Weights of a small image diffusion model: activation squared_relu, 12000 steps.
Rows from block 2 of a small image diffusion model, named by matrix and row number. Rows with one number belong to one neuron. Each number is 128 + 24 x the weight over its row's rms, rounded and kept within 0 to 255. All counts start at 0. Numbers have three digits each.
Before each neuron's rows are labels from the 100 images, of 14848 (inputs lightly noised), where the neuron reaches its highest value: "strongest on" is what is common among them. Only what is clearly more common there than usual is listed. The data: microscope photos of single blood and bone marrow cells.
# fc1: MLP up (model.blocks.2.mlp.fc1.weight, 1024x256), inputs 86-171
# fc2: MLP down (model.blocks.2.mlp.fc2.weight, 256x1024, transposed), outputs 86-171

strongest on: cell type: erythroblast
fc1.585:172140106148053118106159126109147140148094135113077140142126151124105118186138120112141137141163156118159098141158141113116126104116103106125147158141116142147141144108105143115098134084190134127140096108139094131162137131111136116154097079103116145128050133
fc2.585:095102139115135134147113133140104111111128112097191107106166110162136150106136082142138140131110090132149111134135115106161092102119118162146179153124146099147130113117169108131123173146140127106137134120102126159155139102092155107110102126138135098124158076

strongest on: cell type: promyelocyte
fc1.172:147112139128133180151137095157125175139105119134143153123138148136136143124147148104120124114130124138133130113076100165140114131139139114138155078110116078102118112164076143129123171102106110129111109125149155176167100139068118127137119072114138118150110150
fc2.172:118119129140144113076157106101158132120153077154132108103116124126117094143095139146111100107172119078139143124116168125150122111103141138146135131135128157145128124099230110129139113165117145124139149125121111085143104121184120107097095149154148143138131097

strongest on: smear: peripheral blood; cell type: segmented neutrophil
fc1.497:099104122136141073128128157104089131145161119095157126141137124115137089133162121128184123155088129076115129156119091114133123151121133129150108112128110139103108174143157136113104154140121094139106140131159146120149123118128138156109143092168143177128118170
fc2.497:123146140106123180175151092144144134109106136161134124110110081115114141120120145146100191079154130165151142084097145110156121100127105157105130127143092112149123100150090131155147108139123161081144163142102081132135136116132118098157096161126106118132172124

strongest on: cell type: erythroblast
fc1.225:152162102163167114150128112137172127122134083156113122101155116132114092153155164130100154124103131136149099124143107116116102120188161167130125130117093117138096106106103183142121134092165179107088147092148133079152134166135079170148093110129154119152094105
fc2.225:157143150117138107096110127153123137133141105105138112158108144157149122140140098135167118138120104142128126110145112107130099094145159118160106161141155134115127144149134126120132121129106102108176105123167092137118143104119129166068125105147152115117145129

strongest on: cell type: segmented neutrophil; smear: peripheral blood
fc1.392:119120130124143129104111118132114149123116140136077140123110086118099144081119132119146138142138154125189091110089124170131101145163145125139106143126141103153140123083113122129142157125118174126058180158137142132125138160099095081125150126066094125144146157
fc2.392:177147127132138120171149117154124123122098143099109070124106144168128106108144173139110110134093111124110157150121126140145123140109115106134118083118110123135139117141150111076137178106105109139121115137097129172150121101171151167130135119152143133124120072

strongest on: smear: peripheral blood; cell type: segmented neutrophil
fc1.668:161135145147087114120146137091104128122165084108165155145105165146151136130148171127138078161117086116116142110075139135116100121128124127118074139153160113117133139127081122117094182143141125143148101103095135131111113142123117136182126128131110110101111114
fc2.668:133148161122091122115136104123124150141131146115151121095139087133110133153134118108144159108103143151151147097144090131149110075101126154122154080145148094174084082156134115143129151136146083131099124119114126152156124120154161174135109093164109100152156097

strongest on: cell type: artefact
fc1.339:138133147112096163122093105121131141143084090116127119110133102126152135095141117106140048107137122090145090113110118145110112128155146138114153149117117070160121140089114117177081165097103108124174131122142113104094143208137126148083130168143124119126167174
fc2.339:118151149179138143132120140144156149131137127116117131121133138123146086131125133136155097067123125159117150174169177123146093112098114086159106136173123161098111125113112100101135127116096143157110163116174110101109112147145155130110151123146149126130164120

strongest on: cell type: promyelocyte
fc1.487:125147132155123123123123128114161135172134141203143124187081113193163176208144127163146133124093129123137132105137094128154115121127168123132127122108165156112088133124121142133142125125107109165110139147097093129128126176112156106114142110125127124143082158
fc2.487:119147128087116146145094117135143125143172098127126161155148132072150089084080090158129135121108145134105127152107124115113152135102134132135111114108128088101166145134160081156112146142133118096128100137139126108098104125145163146185157120125148151154117110

strongest on: cell type: promyelocyte
fc1.467:126073138150135169139130102144091117138117083089150142154110152127132155101109112128076145145122122131132113147112128112071153129104120165172159104140180110128105137083114091178127122136121129112113136130131086140162118101158122141137101111108126107129146095
fc2.467:106183116098166106127113163151142137052172113118143125116140078121162140160135126176091136148144107117149125120154166113129124116141118141113129118083143094113104133086132129121141127131143136118132119120122132131119143164176108143117120146099112164145132148

strongest on: cell type: segmented neutrophil; smear: peripheral blood
fc1.231:132161087139112125097094150115156097118120125120165136121130075125140108154176120144126140114105147111119108132138135157144155136148123140145103140169127087134137151112103169167132128144138117118102077121144132149105144080077121090135127175156193144082148122
fc2.231:143115140162147152131142112141131137107126179124101109093153140162144140114119108127161143145125111171144118094145124119108151151136139118109152117100179106070129150133161140152123106129135108156165111134119128133151115162156115155139150090081123115142126093

strongest on: cell type: segmented neutrophil
fc1.103:103106118145102174086123106087136137131075120160119126132088110141115146151150119164153093132105131103132111089152083159106121092109109118135111120160097154183063157124122132177163145172141097123179136111118161126108120161153144127112112149123143177122135144
fc2.103:107129161172136101113083142150074194089165100118091149152109131100134144103137102068145154142115103103143119133141117087106090143120116118159093116098133143111100120133080134133122115120110128096143105155122146120106143110117135119123105112157144125119119111

strongest on: cell type: lymphocyte
fc1.650:111153154089128128164107078113153107132138100123102142116125102155116134119135121124149142165153122124127128127129116093081142070141142125144114136127100167090141117160075173097119165168099138104100144124124139138162101118128146156145127130123147144169118103
fc2.650:152088107159113102115142169109079157128123137142120099154152146104203134156119104086109114046104151131099108140155122148120126157121117103111144190103135124121153138122124108151121126095140125143119119121112144183092144153143160114097093132142152100153097102

strongest on: cell type: erythroblast
fc1.325:116127114108133163168129103082170147139100100146103157127130174133143087133149121111133112100153135118097131133138116082147104148135121133105139131103158131154091140108080149141119088109158105137149170124150120148125146118142129172162120121123157084122104079
fc2.325:155127132155145141083136146156133125121120103136148130140123095128121173110107141135115131141073123138120145166128129126142129102128115081173093083134105178139169115164139090126118147111111128149118122148130128081134132089188113062104101107127116172113187126

strongest on: cell type: erythroblast
fc1.272:124121149129133140137076125103145130168104100135107146075141065126125138156113104112154118128130107118135144118126126149151138114113114125121139157156116087098085136100129162125147127160135167081100139138170170149131141139075135156150142128162135111141110125
fc2.272:163129133102106132120103139118110091111158132157185079148129102138116112118117169112116155142128118123100131128113138127120164103137146137127141108107116148134131114114181134130141180102143113136171143135088104088070133133154136104131133132110164128105124118

strongest on: cell type: erythroblast
fc1.657:107065167097102107063117087133137141156104173130137155191111134130097130145088096136111095151115129117109104102137120122117174186106118107138133146109125076131133120083112089127120117125139120116137134133131108175140115120122143120163183121100138118088145152
fc2.657:134118126098157160163132156128147127105118123134097123130153185102139156143125139115139151108108116152157141118089138172120108124155169091100137128109097190131130110146152108071101145169125131136131110155117124066172153083172110078147130125154103149141161127

strongest on: cell type: segmented neutrophil
fc1.79:126134116146147088129126151133128142145139112134099145127100101122131135130124132074129145183088101145125123106142126126147189131127129127132124146125135133120109124097149159112149149122145119135109093115177084117108114142128179106153152158119149131108159115
fc2.79:124128122141114166125121113128121096145102150164151119121140129137122118155171162171127077085185132134089109145106150113116066115104129119131177155110118149148128150161100117084100127143104161120109130103119124106159145107130079163121090157133109134115097129

strongest on: cell type: erythroblast
fc1.652:103090173150157108150138128131128120119120124111120126126111092111151134120111113117099127065130113148139130124168158093091111155123135110129133134157065117157140106178174159102113139084119094124117155125102155129124119118143101144163138096094087133149137108
fc2.652:146136088144135118116107134106140140120169132157108106151191141146092126168121128117128137125177134122127128134099151128153113165160158136099120117142145113151098130103162130131134165165133121147091109095162142070117132099147183077115163089143107140072166122

strongest on: cell type: artefact
fc1.557:123139138118118126092114111111122094134118162104113154159121116110140139157139139142124141131163159135123147133131107082144124205108103093154128105153074097109116118093100073141140061076135111110144118196150124113131138138153145101167124144128099132146137147
fc2.557:105128132063175125127178138101149119140124128118134098173139127134124116105152150126110114128143126130150086153148134121112136101157119156125130100118154108117141109121124142123114111158152140163142125108131141143102119102128109146157150171106143090125124140

strongest on: cell type: segmented neutrophil
fc1.323:106153146089151120124138133121163132072127126108138147113119124130137128097128181142103112130145160096111113128113191115127107124147132091115124105135139168104144173156139127132149107089152084117128103102116118128098168096137153106144132123159153100121126138
fc2.323:109116146119121159129124121065101081137133169143145131125164153121144118189102135143113084131123066146163163149142113105115124104068136116126149188126153120122122117118106128122165122119147094165132137109144124092171172120097143104128103126125091148144121164

strongest on: cell type: erythroblast
fc1.1:155104091164122136098161117080140123062123122158131165132109142128102103120119127151090123122134128100113128095117152109153130162156105112129112154162152175137158148120115127138135129116123112117118154121115134139104117119127136082166116122113136114115172149
fc2.1:144104132112123140143100087138134116167099121100127117122120123116148121147076128111186140122174122109168116144124086138133123112123153118168141117080155135189112136086114139119114125105150100079151100123138072147155144140154108172089151119126118125132087137

strongest on: cell type: segmented neutrophil; smear: peripheral blood
fc1.578:117128107097118127158101123158151115098127084119087140109113160122072091118116151160121108164132111124170156160145112163106127140125166163117102113082139142148110137115104096116075103128119090104123132135096144121114142122140132117112097077100141122151101123
fc2.578:115125163148093171086133126116110115164149156131191146131148124113156146141128104066144139108080178118162133102133160086122143103100141149152169167122110107142129163141139140116141100116118121126141137127145166082098110150090122107131090150120128094097141160

strongest on: cell type: promyelocyte
fc1.265:138114101144134117142140071108115127117105110104142111131099139116102162154139146107095120152128132142109115100108130124111093098171090126096094094086150094117095108173108116095159132110127137111146145096176150138089118122115132186119135100179124182161160096
fc2.265:092133151088120102087125170098156147127128106117100125130093123139103119092166133149124108124163171077066132129118107158117147131106156098151159147191098144128129139100147157147136136159135124137148145156144089117129138106100158106134161152112142102125133138

strongest on: cell type: erythroblast
fc1.472:115186139133115122149126119106140124163114151144143137158085135154189164147130122099137128117116108105103131106116137156159092134112118116129139160140106135113104124149088100110142136131156126140105185146114105132142129124153137134099140147135124118127171115
fc2.472:142120148047122148107082117183159100103103102121110147101126175136109094134129147134149159107123102170134129116118144150170156130112150120136123130156141127124146127107144129133146148137133114152123125130180145106095131127128137124165126174120125160146113106

strongest on: cell type: segmented neutrophil; smear: peripheral blood
fc1.328:081153151144117134129089110131144133128132138141079123152111149088116067130144158115095129152160140145140097149120108145110099092183122146137090157121110120117099145125142134091086113128149116140106122144134131144127113084129092144150169146139128124144116161
fc2.328:142095137107156139138099191102146133085129133119186144154146123123139129170143129118109122157148089143109146148121120152127139135125080120126120148121141115154124120126106113132149152065121070122128108121129136115119103173109117124147108113146162116153156122

strongest on: cell type: segmented neutrophil; smear: peripheral blood
fc1.40:133116100128106130115150118113185141108160142144125152135162135112106113119108122144172128163144108148101165121139145154125147149104162130103085118127123157150148150115124120115146123178116182142114131133128097125128143094115134132107142171187150129148118152
fc2.40:094130185153109135109154134147131112113114108075143096073111129147175136107105112162094131131132114112135160131165095103158156073094125113157106126126101143146177125121125117125110112137136120084146133152113113168148120170098142155134072132120178115147118119

strongest on: cell type: promyelocyte
fc1.162:116111139120048127117114114129153145141124121132156128108085147143106116161113145121163102140100099151109125082115129174187118137135125121160111126149141124124118112146104118137131155145148136153114151139136111136112110180079129138148163132130152169135132139
fc2.162:126130119119113167149164104141099088120171148174128161157147131109139135140150113132121129123123113129145113142138132133140107158150145116127091119125087114117120122121148093064121102149137130129166097100105111152150111125128138130075146162079130125131101158

strongest on: cell type: segmented neutrophil
fc1.171:136169091132132136133155155137177155153133111138115123131131110151103086121099108136146147121130116140123130133106132133083115098101109120112132111140138140086107146122087088119078136161125121133117121120082127129142140132131138096130150103104152119159135128
fc2.171:119135114126109118156166133119111133118128139113100116139145134168130118127123135145122112154103142135118114135139110107075157136161133136123152116115130155155155124153161158134147117110106131115112148151112186128137127112141096168087074114099123138108105127

strongest on: cell type: lymphocyte
fc1.243:145115058151141135105124142123112152109114144140148071097113114091110140102128130149099161126145125119127106125128122150122061123117119141083073135130142092108094123084154119132130065116128112167141107139169136123088129082092131145118152111171140083141123113
fc2.243:145115182132127080112088127116146126129136134141095129144122129141148097121139125125135159100098180120122137151135135137120142136122141145107172141106094127102105137141156132119123135158149147077138138100150097133156106156116171102150114110154107166152103112

strongest on: cell type: segmented neutrophil
fc1.423:130132108158146117132064136133106199141133167117133184148091107105095123125141132148131129159135164135146087131095132156104154114089144115140104131138139142131107157122124136109132122141137163163093131139162159153136142113103119153117150133133152112114119116
fc2.423:108099069098120098093160129128123094116104104137129104116127115142134100127128144086128140149119108116133125127143148139178141164159132140118111113140150107133130091144118127106119156094125121133142156114131112104122126122135118124112081113135105129159142133

strongest on: cell type: segmented neutrophil
fc1.11:114107178148103112097104130115132137148101146127095141163159104161127110127093141141127144135097148181170090139154127098130143087126149166166120127112157113156174099112126102100124130143115140150108149080108137094148148125098127135102130145097102150113132157
fc2.11:166118129113120152140168135138101112140152142144196110102097118133112151145184184120130117117152123059095137169114159146126123156107122088104149128103133130138117153103157125113155138096126115080138126172157098145091110114168105100142106092147164076123138126