Rows from block 7 of a small image diffusion model, named by matrix and row number. Rows with one number within an expert belong to one neuron, the router's apart. Each number is 128 + 24 x the weight over its row's rms, rounded and kept within 0 to 255. All counts start at 0. Numbers have three digits each.
Before each expert's rows are labels from the 100 images, of 14848 (inputs lightly noised), where the router gives the expert most weight on average: "colour at peak" is the nearest of a few named colours to the mean colour under the peak; "responds to" is what is common among them. Only what is clearly more common there than usual is listed. The data: microscope photos of single blood and bone marrow cells.
# router: slot weights (model.blocks.7.mlp.router.weight, 16x256, trained with AdamW), inputs 172-255
# up: expert up (model.blocks.7.mlp.up, 8x256x256), inputs 172-255
# down: expert down (model.blocks.7.mlp.down, 8x256x256, transposed), outputs 172-255

# expert 4
colour at peak: purple
responds to: cell type: artefact
router.8:101162131115128141116111154127150081122162151149166151110147132128115167156149154143162144128129116130115141081153098100148099135156114078205088121127088135098090135166150144133104146132152124110136122139142164102152098130161126125166141159128094127119
router.9:098113154114179116086127110144139097144138123142154174107126125156135121148055107120126151141136117100098165126123147107092112133115119106173098128148144137112131123164147175145125159102190143131151110108115115168128149159150105094157127082184116079149
up.0:138104147167175113105160085143122116117165117169122131097086129100100142106138150177107100122160112143137108077132101114144132151164170133146122090130122089123140107119112111122134115114073119151135099156105064117133091073109089129137122109155139146122
down.0:145153159119171125098133118102133122091098141146129163108158092160154123123115150159114070149122099093101120170113140145135122110142098115113119134117125155131105174102130116097125149142133094134134140115099092124113123115145055110120160176146114127157
up.2:170101123121127090139173080130140122146131091111165088081113126107124117127142078106143150153106141142130075132132144152131099126145110172115125124123115121161099135097110144056126126100122137130114106154153117138115153120106146175087175155113124131147
down.2:142144138132167116120132147119132173170116129120066150152113157153146153140146131136115056137118140106094133120089136132125132121158158151092165133114109164148107089122159108115112119131133129137116169129112153124124108115117125125148110080097124095125
up.3:101105103169124128120156159134154114103126112123086167085152151156111142144162146138134136148139143117122137141144131124107131088160127096150118152113117147158109132117122145066106143137110164118165163157198090104143128128144095131078122110134154184165
down.3:157162173126103126117138128139171152114101142146182136089128116142119123106087162123152142111115134119115152122157136129122159145150145132107097103173138138112128132150165147115107107144131135098133066146069130127083087112107102096139103102175167135069
up.4:090120156170139139129145153091136138114091155158099149158146109129134135100153123096108146109125123096093095094148125110116137090140147088165150108177189125109078131137133110103137110131137181124136093105151104117120109129115156096112131133156103104113
down.4:142165080094140103134104121123111121167132096125136110126105146101132135159104104114155076148140118141106171137133141122105152131106105115109143138112129116151165166166116149171153123133159089093115127109144145161121168120151125110141134086129118153178
up.5:116117163126136091127159143129166098112116121125108131120077130127121093108122111089143117109154176142117117132120142127097080133101106143128106121160156117125137122154104126121117140082134168155076142153184128093121167100101126084135173111170091151122
down.5:124100144149108162151105188141121151112133092164146158137146163123121129129173136135106111124115138090126134126165076101180113108144141101143134123138118160115064134126114125108149123200096147074156117132094086117140105135151118136165155114102178107104
up.6:128108102112116165159101088126150126122107147142140118124139144081102138103097072128128104121149114129143146127165080156096066145073123102095116108140151137112105129084137125105159117120111123140124128132146151151090128142090122111104143117161117160148
down.6:143127133169151102138155128137128069157158114104135097103130101164131130140177147099137111106097109145109128138125106065117135097119142113158081129139096169133178095163109110148155126134122150133106152130102068111120131138110152157150138122130140125132

# expert 6
colour at peak: blue
responds to: cell type: promyelocyte
router.12:180126140156150118102124138138147155158099109140138101115119155102118139097134091130090148118096130133178139110141108117094139111094144122129117135166141116157154116150108098120105091135130170152146122150136090130080114156151125144132119113129167098086
router.13:112152139165136118168135144115152088115160155140160130096185134091114140145158114127171118110146150113092140107122128144159152172147153113167139139084142126103103136090131101168131139123130119103096117134149127089170096092103157126141102079163152137168
up.0:138155125098096147090109151169075153105147130129147120162139166178126086133111133124128161108137142137109121168150089170156127133116121139140110114157127119124119153123089157125132125112133145145124135145102165133134108115089130126181145136124089166121
down.0:115146147144183153187138108112176114126137127147161110094130113059115157130161107157154113174157101084116163139111141090099154118110118150120115181136142126153131128106179120069123106162109148142120119132143084143119160121144137110098157111129133085105
up.1:141128162080122108122159118164129109101169131121142122105128105117115083082141111084123115142161143135148119136141139131088115143205122160126103120098131143134170164177155122130134153116165121088112130154110133126179136059122115119111139124139110141122
down.1:131126078140089135152142156125146156155097135141137127137132144130146124140110128165144146109102109163117139106140112111169152126054122107128151143194128082133115110062117102130113098148095134153120156144123094153094123172121145118128104114123125120150
up.4:148125202116129161119117153120125124102163155165127151101090153113146114143115115152124149087120126121101151129114138159110069092098145129143110122109107128136135142104131178121159122137122149199123135115132131104131133111122096121119132183123166130086
down.4:113114043138140121109111082150107102149111097090133136162151089168115121116142122082137113139156122150158119135114097120124168134142133076115148147156144078120126139168121082146120108128156102064137119110111152141164131092171144148116126144119080139150
up.8:096099138138162166103138114121103110095108119109190146090109117101122143117128125113139096147149139118116147110117105123102120144160128118095119136091164121124134108141105111154136103138135104152115097097153123140088105108105139129138092152139147159122
down.8:190148104136108141143119161142169098167130098123129090133109118102152127106154120118138126126112126155149160126116108079110144068094141147110156125118085112145131102171076127126123146153117144110141104130119121103146126148146178142104131109110136134113
up.9:114130154114138069138161120153122118115167142100121084130106101117114090169097100096071108125162062143106132115150123128117103104078102144107130081074128050157148148148077125096143138116110155122139119125156134114125125100117126141111127139134136102107
down.9:186122069133118172118068107100102097135151168111120121171122104127108161167166112135083122139090146084108185129173170092145116116122113151137108147156104162110132135120133131120136100159139115157163178139163130167089085118159138117103159117098147147103
up.10:134141164113149074117129135092150138095120126086143137119143159111152139102135133137161129172090129077118134145110124136142120137131101113129158112114113115190137106132160166152075109093126100189115112104113106101163118116098186137107135129136120110175
down.10:168140103140127165125122147160120119127117148165127139132143106166084097130147116129084137111169130148142119098172144128096112146121133144139073140144118102117108133136151100104154125157142124074156136144141145144134122149137070140144123078123131110080

# expert 1
colour at peak: grey
responds to: cell type: lymphocyte
router.2:170183166103132118112139171162142138125148160145142136115107119160097107093091153140128156137142117115147160096137107156095092093119131156137077155139111079127118104109167106115145087112129134126110117134160124123093136145110091108106078139111136101107
router.3:166111109081172139157099104112147167144140140122155134148130164112122094163103097125150148124148162152126161119130122111144137154109157146157096131104084107125170115104166153119144150117119115099118112120128093139105119121095141111112117169151162134092
up.1:141107116151115169146144138095107118174134096135123131113124140119139153130126107110077134101137072137104108161114093114163181141121153087123141120123130117117149133148043129133107161157099151148156094129070143091133119114116138137175117121097094107140
down.1:150161132142105090095099137203152114085108139086114114131129125165115072112136156157156128135122187129114158069145137184086104110147100173130129107119138143138125147165107117127167126100199105153107160122155132132078149149122129106110140114123151144134
up.3:115108127155111190083111121129150138096104133143138143158126133104117146156110121097101088160118135102131162137148158146117100150153141105129100138122077171101126117094153185154165088166134178144148116124135108134136143126105107128147129150135117156121
down.3:172140162077142068134163099105143138141123137146130125088132160128097115125163138137123162102165141134112137114119112134120118134122119154112132127145180083136078138145125076126142154114127138119117161144106127133140102122151129118127137125110155098141
up.5:115148139122116148146109153086112116101163080160123142153112138174156107121142105099115132131105123104147135130152157089135157120137117155103090111154136099122108119065107125113092180156143117139130157146093121122137155139063099158098157140108155131130
down.5:117162122178139121092093111194124082143131146133134115127127122141106131148145127134135136115170101102155150143156120167114127118112135111127131161106112099097120144144125121081155176174139146095118117118131131108138148098141123089126145118123147122073
up.7:102186134122122128112128169168150054105148154124151158118146122152130178108113194148138140120128115108108143077106162147110123144141149156132107142116143083114124137124161134147181129137171103118111127117163133103122103124120145098119070114148122111140
down.7:144095141123111127166117162136126157156095118124116141153163147124100099087128150132121114144112116098127118108141127137138113091150140148089136135138127104144130157120143143124162119118068147136114127191143078142088134118168135128118128156116158171158
up.8:090171124131133166143139101133115127161152108064148153127159095166145138059170130144106093120148138147173120134099128149159149110138144159116140112078147120115135104124100134127130166093121136128133133142182140145119122083134132114135140103110098125137
down.8:162103091127078100118119160147140147143097102147076088167077146110096107142186134164099138141126150097117181136155153148169082142132155133127110139155131117104139142168090094122131133150115134111112131155085118117134102094156124110128163127151136155111
up.9:114117123173142129155173154124079097121155114240153129147159167134109126105158113114097136160100126126096115112108128106165137130121123103130106141128154115146098136129119138107143082126114139115110148160135145085146128111117136123142169120147100136143
down.9:117144111129129121108110093119158147132132159074152152133079100119147123120090140141142134153152109130158166160154152118095158147122076115135145134177109120095188112120147107119111133154130142143141123123101111141127164139128116148123153118120136126090

# expert 2
colour at peak: white
responds to: smear: peripheral blood; cell type: erythroblast
router.4:139114156085131128118141158094120121109134143107143117095159133109153108161137145101123115149122135102120169147143080146077119104091142114133087145101117120101122157147122128111171120101130122159126122106164103146152148143126120109159102144150126142147
router.5:113103109095136163152117101123111169139135108155124126141103124156162157158096139131118111116095101124105159153090116122127126106101134147112099125115141082139154119159086116069146160111095159180145148123100116132133101104120124147165089167102085108126
up.0:133158125132136110146087150092075162102142103059098179148091161158132125126167153127125127139130134142163132135090163159127106161125138089101121101097125147116145118075132167119113111091101157173115128192133123124136194154109137125101110171115117101158
down.0:171125127115119140083138116158158093148122151123146089136137105131095128136108077131120133118157123094125149123199132121123164124108116181149138150154122143146144102127108121134127113177153124104126112099155126116088100116126116126134147043138161105088
up.1:099126128089107100145122117145130120145135088088141098114119149130102128150163118148120116101125129081133177184087138085129136150140103162097092121150131122094133128140102128188106101101134114109087150133113149135146110121137133100167113118139120140189
down.1:167116118162148150115111110122111132122094181128103159141145103112154115099117127121123125151113137147118096064191165137126124126125158089155145143104088136170093103101154142089163134142099142126180133119144134103113119136138144159090158138113132096092
up.3:133186110122172101169107100131102141149115178133118165086127158138170115123113159122107093098116147114133082132128086138166102118164137092149133066098151084176113110150139136176160108096101146145140103125160085123124117117126153116134134126119100101114
down.3:139107176151108148083148154079128125101159101093136138136138126118104126170173126126125159149123128119138178120118155140071141156091139155125134160141102174058107130148135126100126117145123129150147153097124159143144145163154123119137129125144177134153
up.7:103174115154114137152152156158132146103137152103149127123148127123097171113140154139107133113120079138114149134131106117168102135146150138113088148103129093146120123103130127128129078132130143152133133125171136149125104086133121141160110192176116125125
down.7:144108099131135101098103116127114162169161109120122160134105162123125066146132100118112122100170174133137097129152171122119143120129123091125176115177141165109125148099119159123137161151152099099109130137114101102116148161151117112104175083087151114111
up.9:070124123140149134161115102141130142076091127156142148097144108169127133071126116108132110142108147139107137134081107141133127090128107111118115082094100108125108117218092167133127083080149105102127089173137118159145140176135112108143126127129139087114
down.9:144120148116106119104119180106145125150167097128115118168102121138122130176114111165113129131120098108130109118180115136113132139131141144151149174123132131099126147059156093144123156175138133129154156100144136099107101094116127170144119154128145169126
up.11:105159098169084142119140095115131163155063117123128127124109155130129144152147165121138176103132177123104142112181115118112152110128116110107130122084181125127110149120101122148133115155108137181140117128122119078124137172110132092147120137141110121137
down.11:152093163087154118154108174128111095113162145115141113106133104111134119122125094125112106147123138118138133163076131136131130125116135150156100133161102145097145099110147127101096127093171129108096125126127120167108138114148107160105139126134126127127

# expert 3
colour at peak: purple
responds to: cell type: artefact
router.6:129121142157112133172107135135133130081150130161139093101122110153126145149108113146122109113159130132076155132119095176158126137079144120144158099079162126135123114167099119110130117099140122141140137136159121108120108138094150113152132125121125128164
router.7:126159145120117151147136139131104094113148159147154116102136173108073147116139145135099125147111119128107131106156121121116151159148139149137149130135171130116115106132142121149108107128155118155112153142099135117153095123141100121145163082140109129107
up.1:131107113069110158172092156096110131124105168106117099157128139136127145089095157117095164067100122121123137109124114054134165138129112145140125106128126125129163132121140150118122138124140163123163095141175135107126153084099144147113144126128120113117
down.1:179109100165129135167112126137125125147134105116120132153120103145116157101116144113146096110133099146141149151123109173091158146166156098148104141124159131125136164098148113131121147149081166099101130100090103167147138127132114112142151115130100145111
up.2:123172106096137116132141133121139194133129105144106074162142148136143128122122126149117101144140133089118147121102115124127115127169133163125142147099159117143131147110165127135120132102144068115144119144108130101052154144134139138120126096137100142116
down.2:114107137141145096120156127118136108119193148116148132069153069117112146168122112113128139136135141128124123116087133081054145105164086109139110145150133139139158145131128167098101136141109141113123125113146144142136140107109107150102101144136124127075
up.5:120091101114153098122147129155122156147064111130106093141126105150145090131120138140115178123107132113129130138140145152148145148161138109099107141142072113159151140116137072071134139122090141134129140174140146123128148149124128149121115139130143108150
down.5:164150153118097155135146104119092155112157128118141138117109109118161151106123122127113108173096107149148175158141103100127135087111137146139103129159152080118109164147130136138159124130129096127150129095147115130137118094134122109122107121128088116105
up.6:129121105141119079164147107134153091123117107132115085145115081108103141149106138102098140097135102110087122123150114120161103117083103132094107130096103026146158129136102097106146129120104148117100138113194149102126131115124153120109123153094128129160
down.6:143126142116132135081101133097096094093143146102118130125092114156101129170129110100067092128089113084109110120179176127109097128096118135152145132138107142114097125081123120119129107147120136160106145136134169122137097142178086159123167160121185100089
up.8:132137128106101123144082102145108094133099121111135159139147139167105082145148146128145131137064084157101139106134147136117195143112143134159131139117148096139134154151157150117125096144162116154114128138126147132122135149120144105101120151132116154160
down.8:113125135119149145138159140134133107137175117161120103125132112104131119096121112090119112106137180084158099149112133114123120123139102114164115121178125150130150107120115136111119139113125180091134131168115091136172121164147128106143147099125131115100
up.9:157113122147098113129114127090135131142097153169086117150160178157107149149118131110116152107086103136097148119133129154170155140108156096154121171133132164167155105123140106137145124167097154152092129127110145105126116146123149135110099183090137144137
down.9:091149151075168122131148130152141132131167082135157092145072100165123119175145090123108095128160138153140153125155122121108125122134082141085153090103175105109120133145112143150085124144164111119135127107124123119129129128128114091104123047135140107085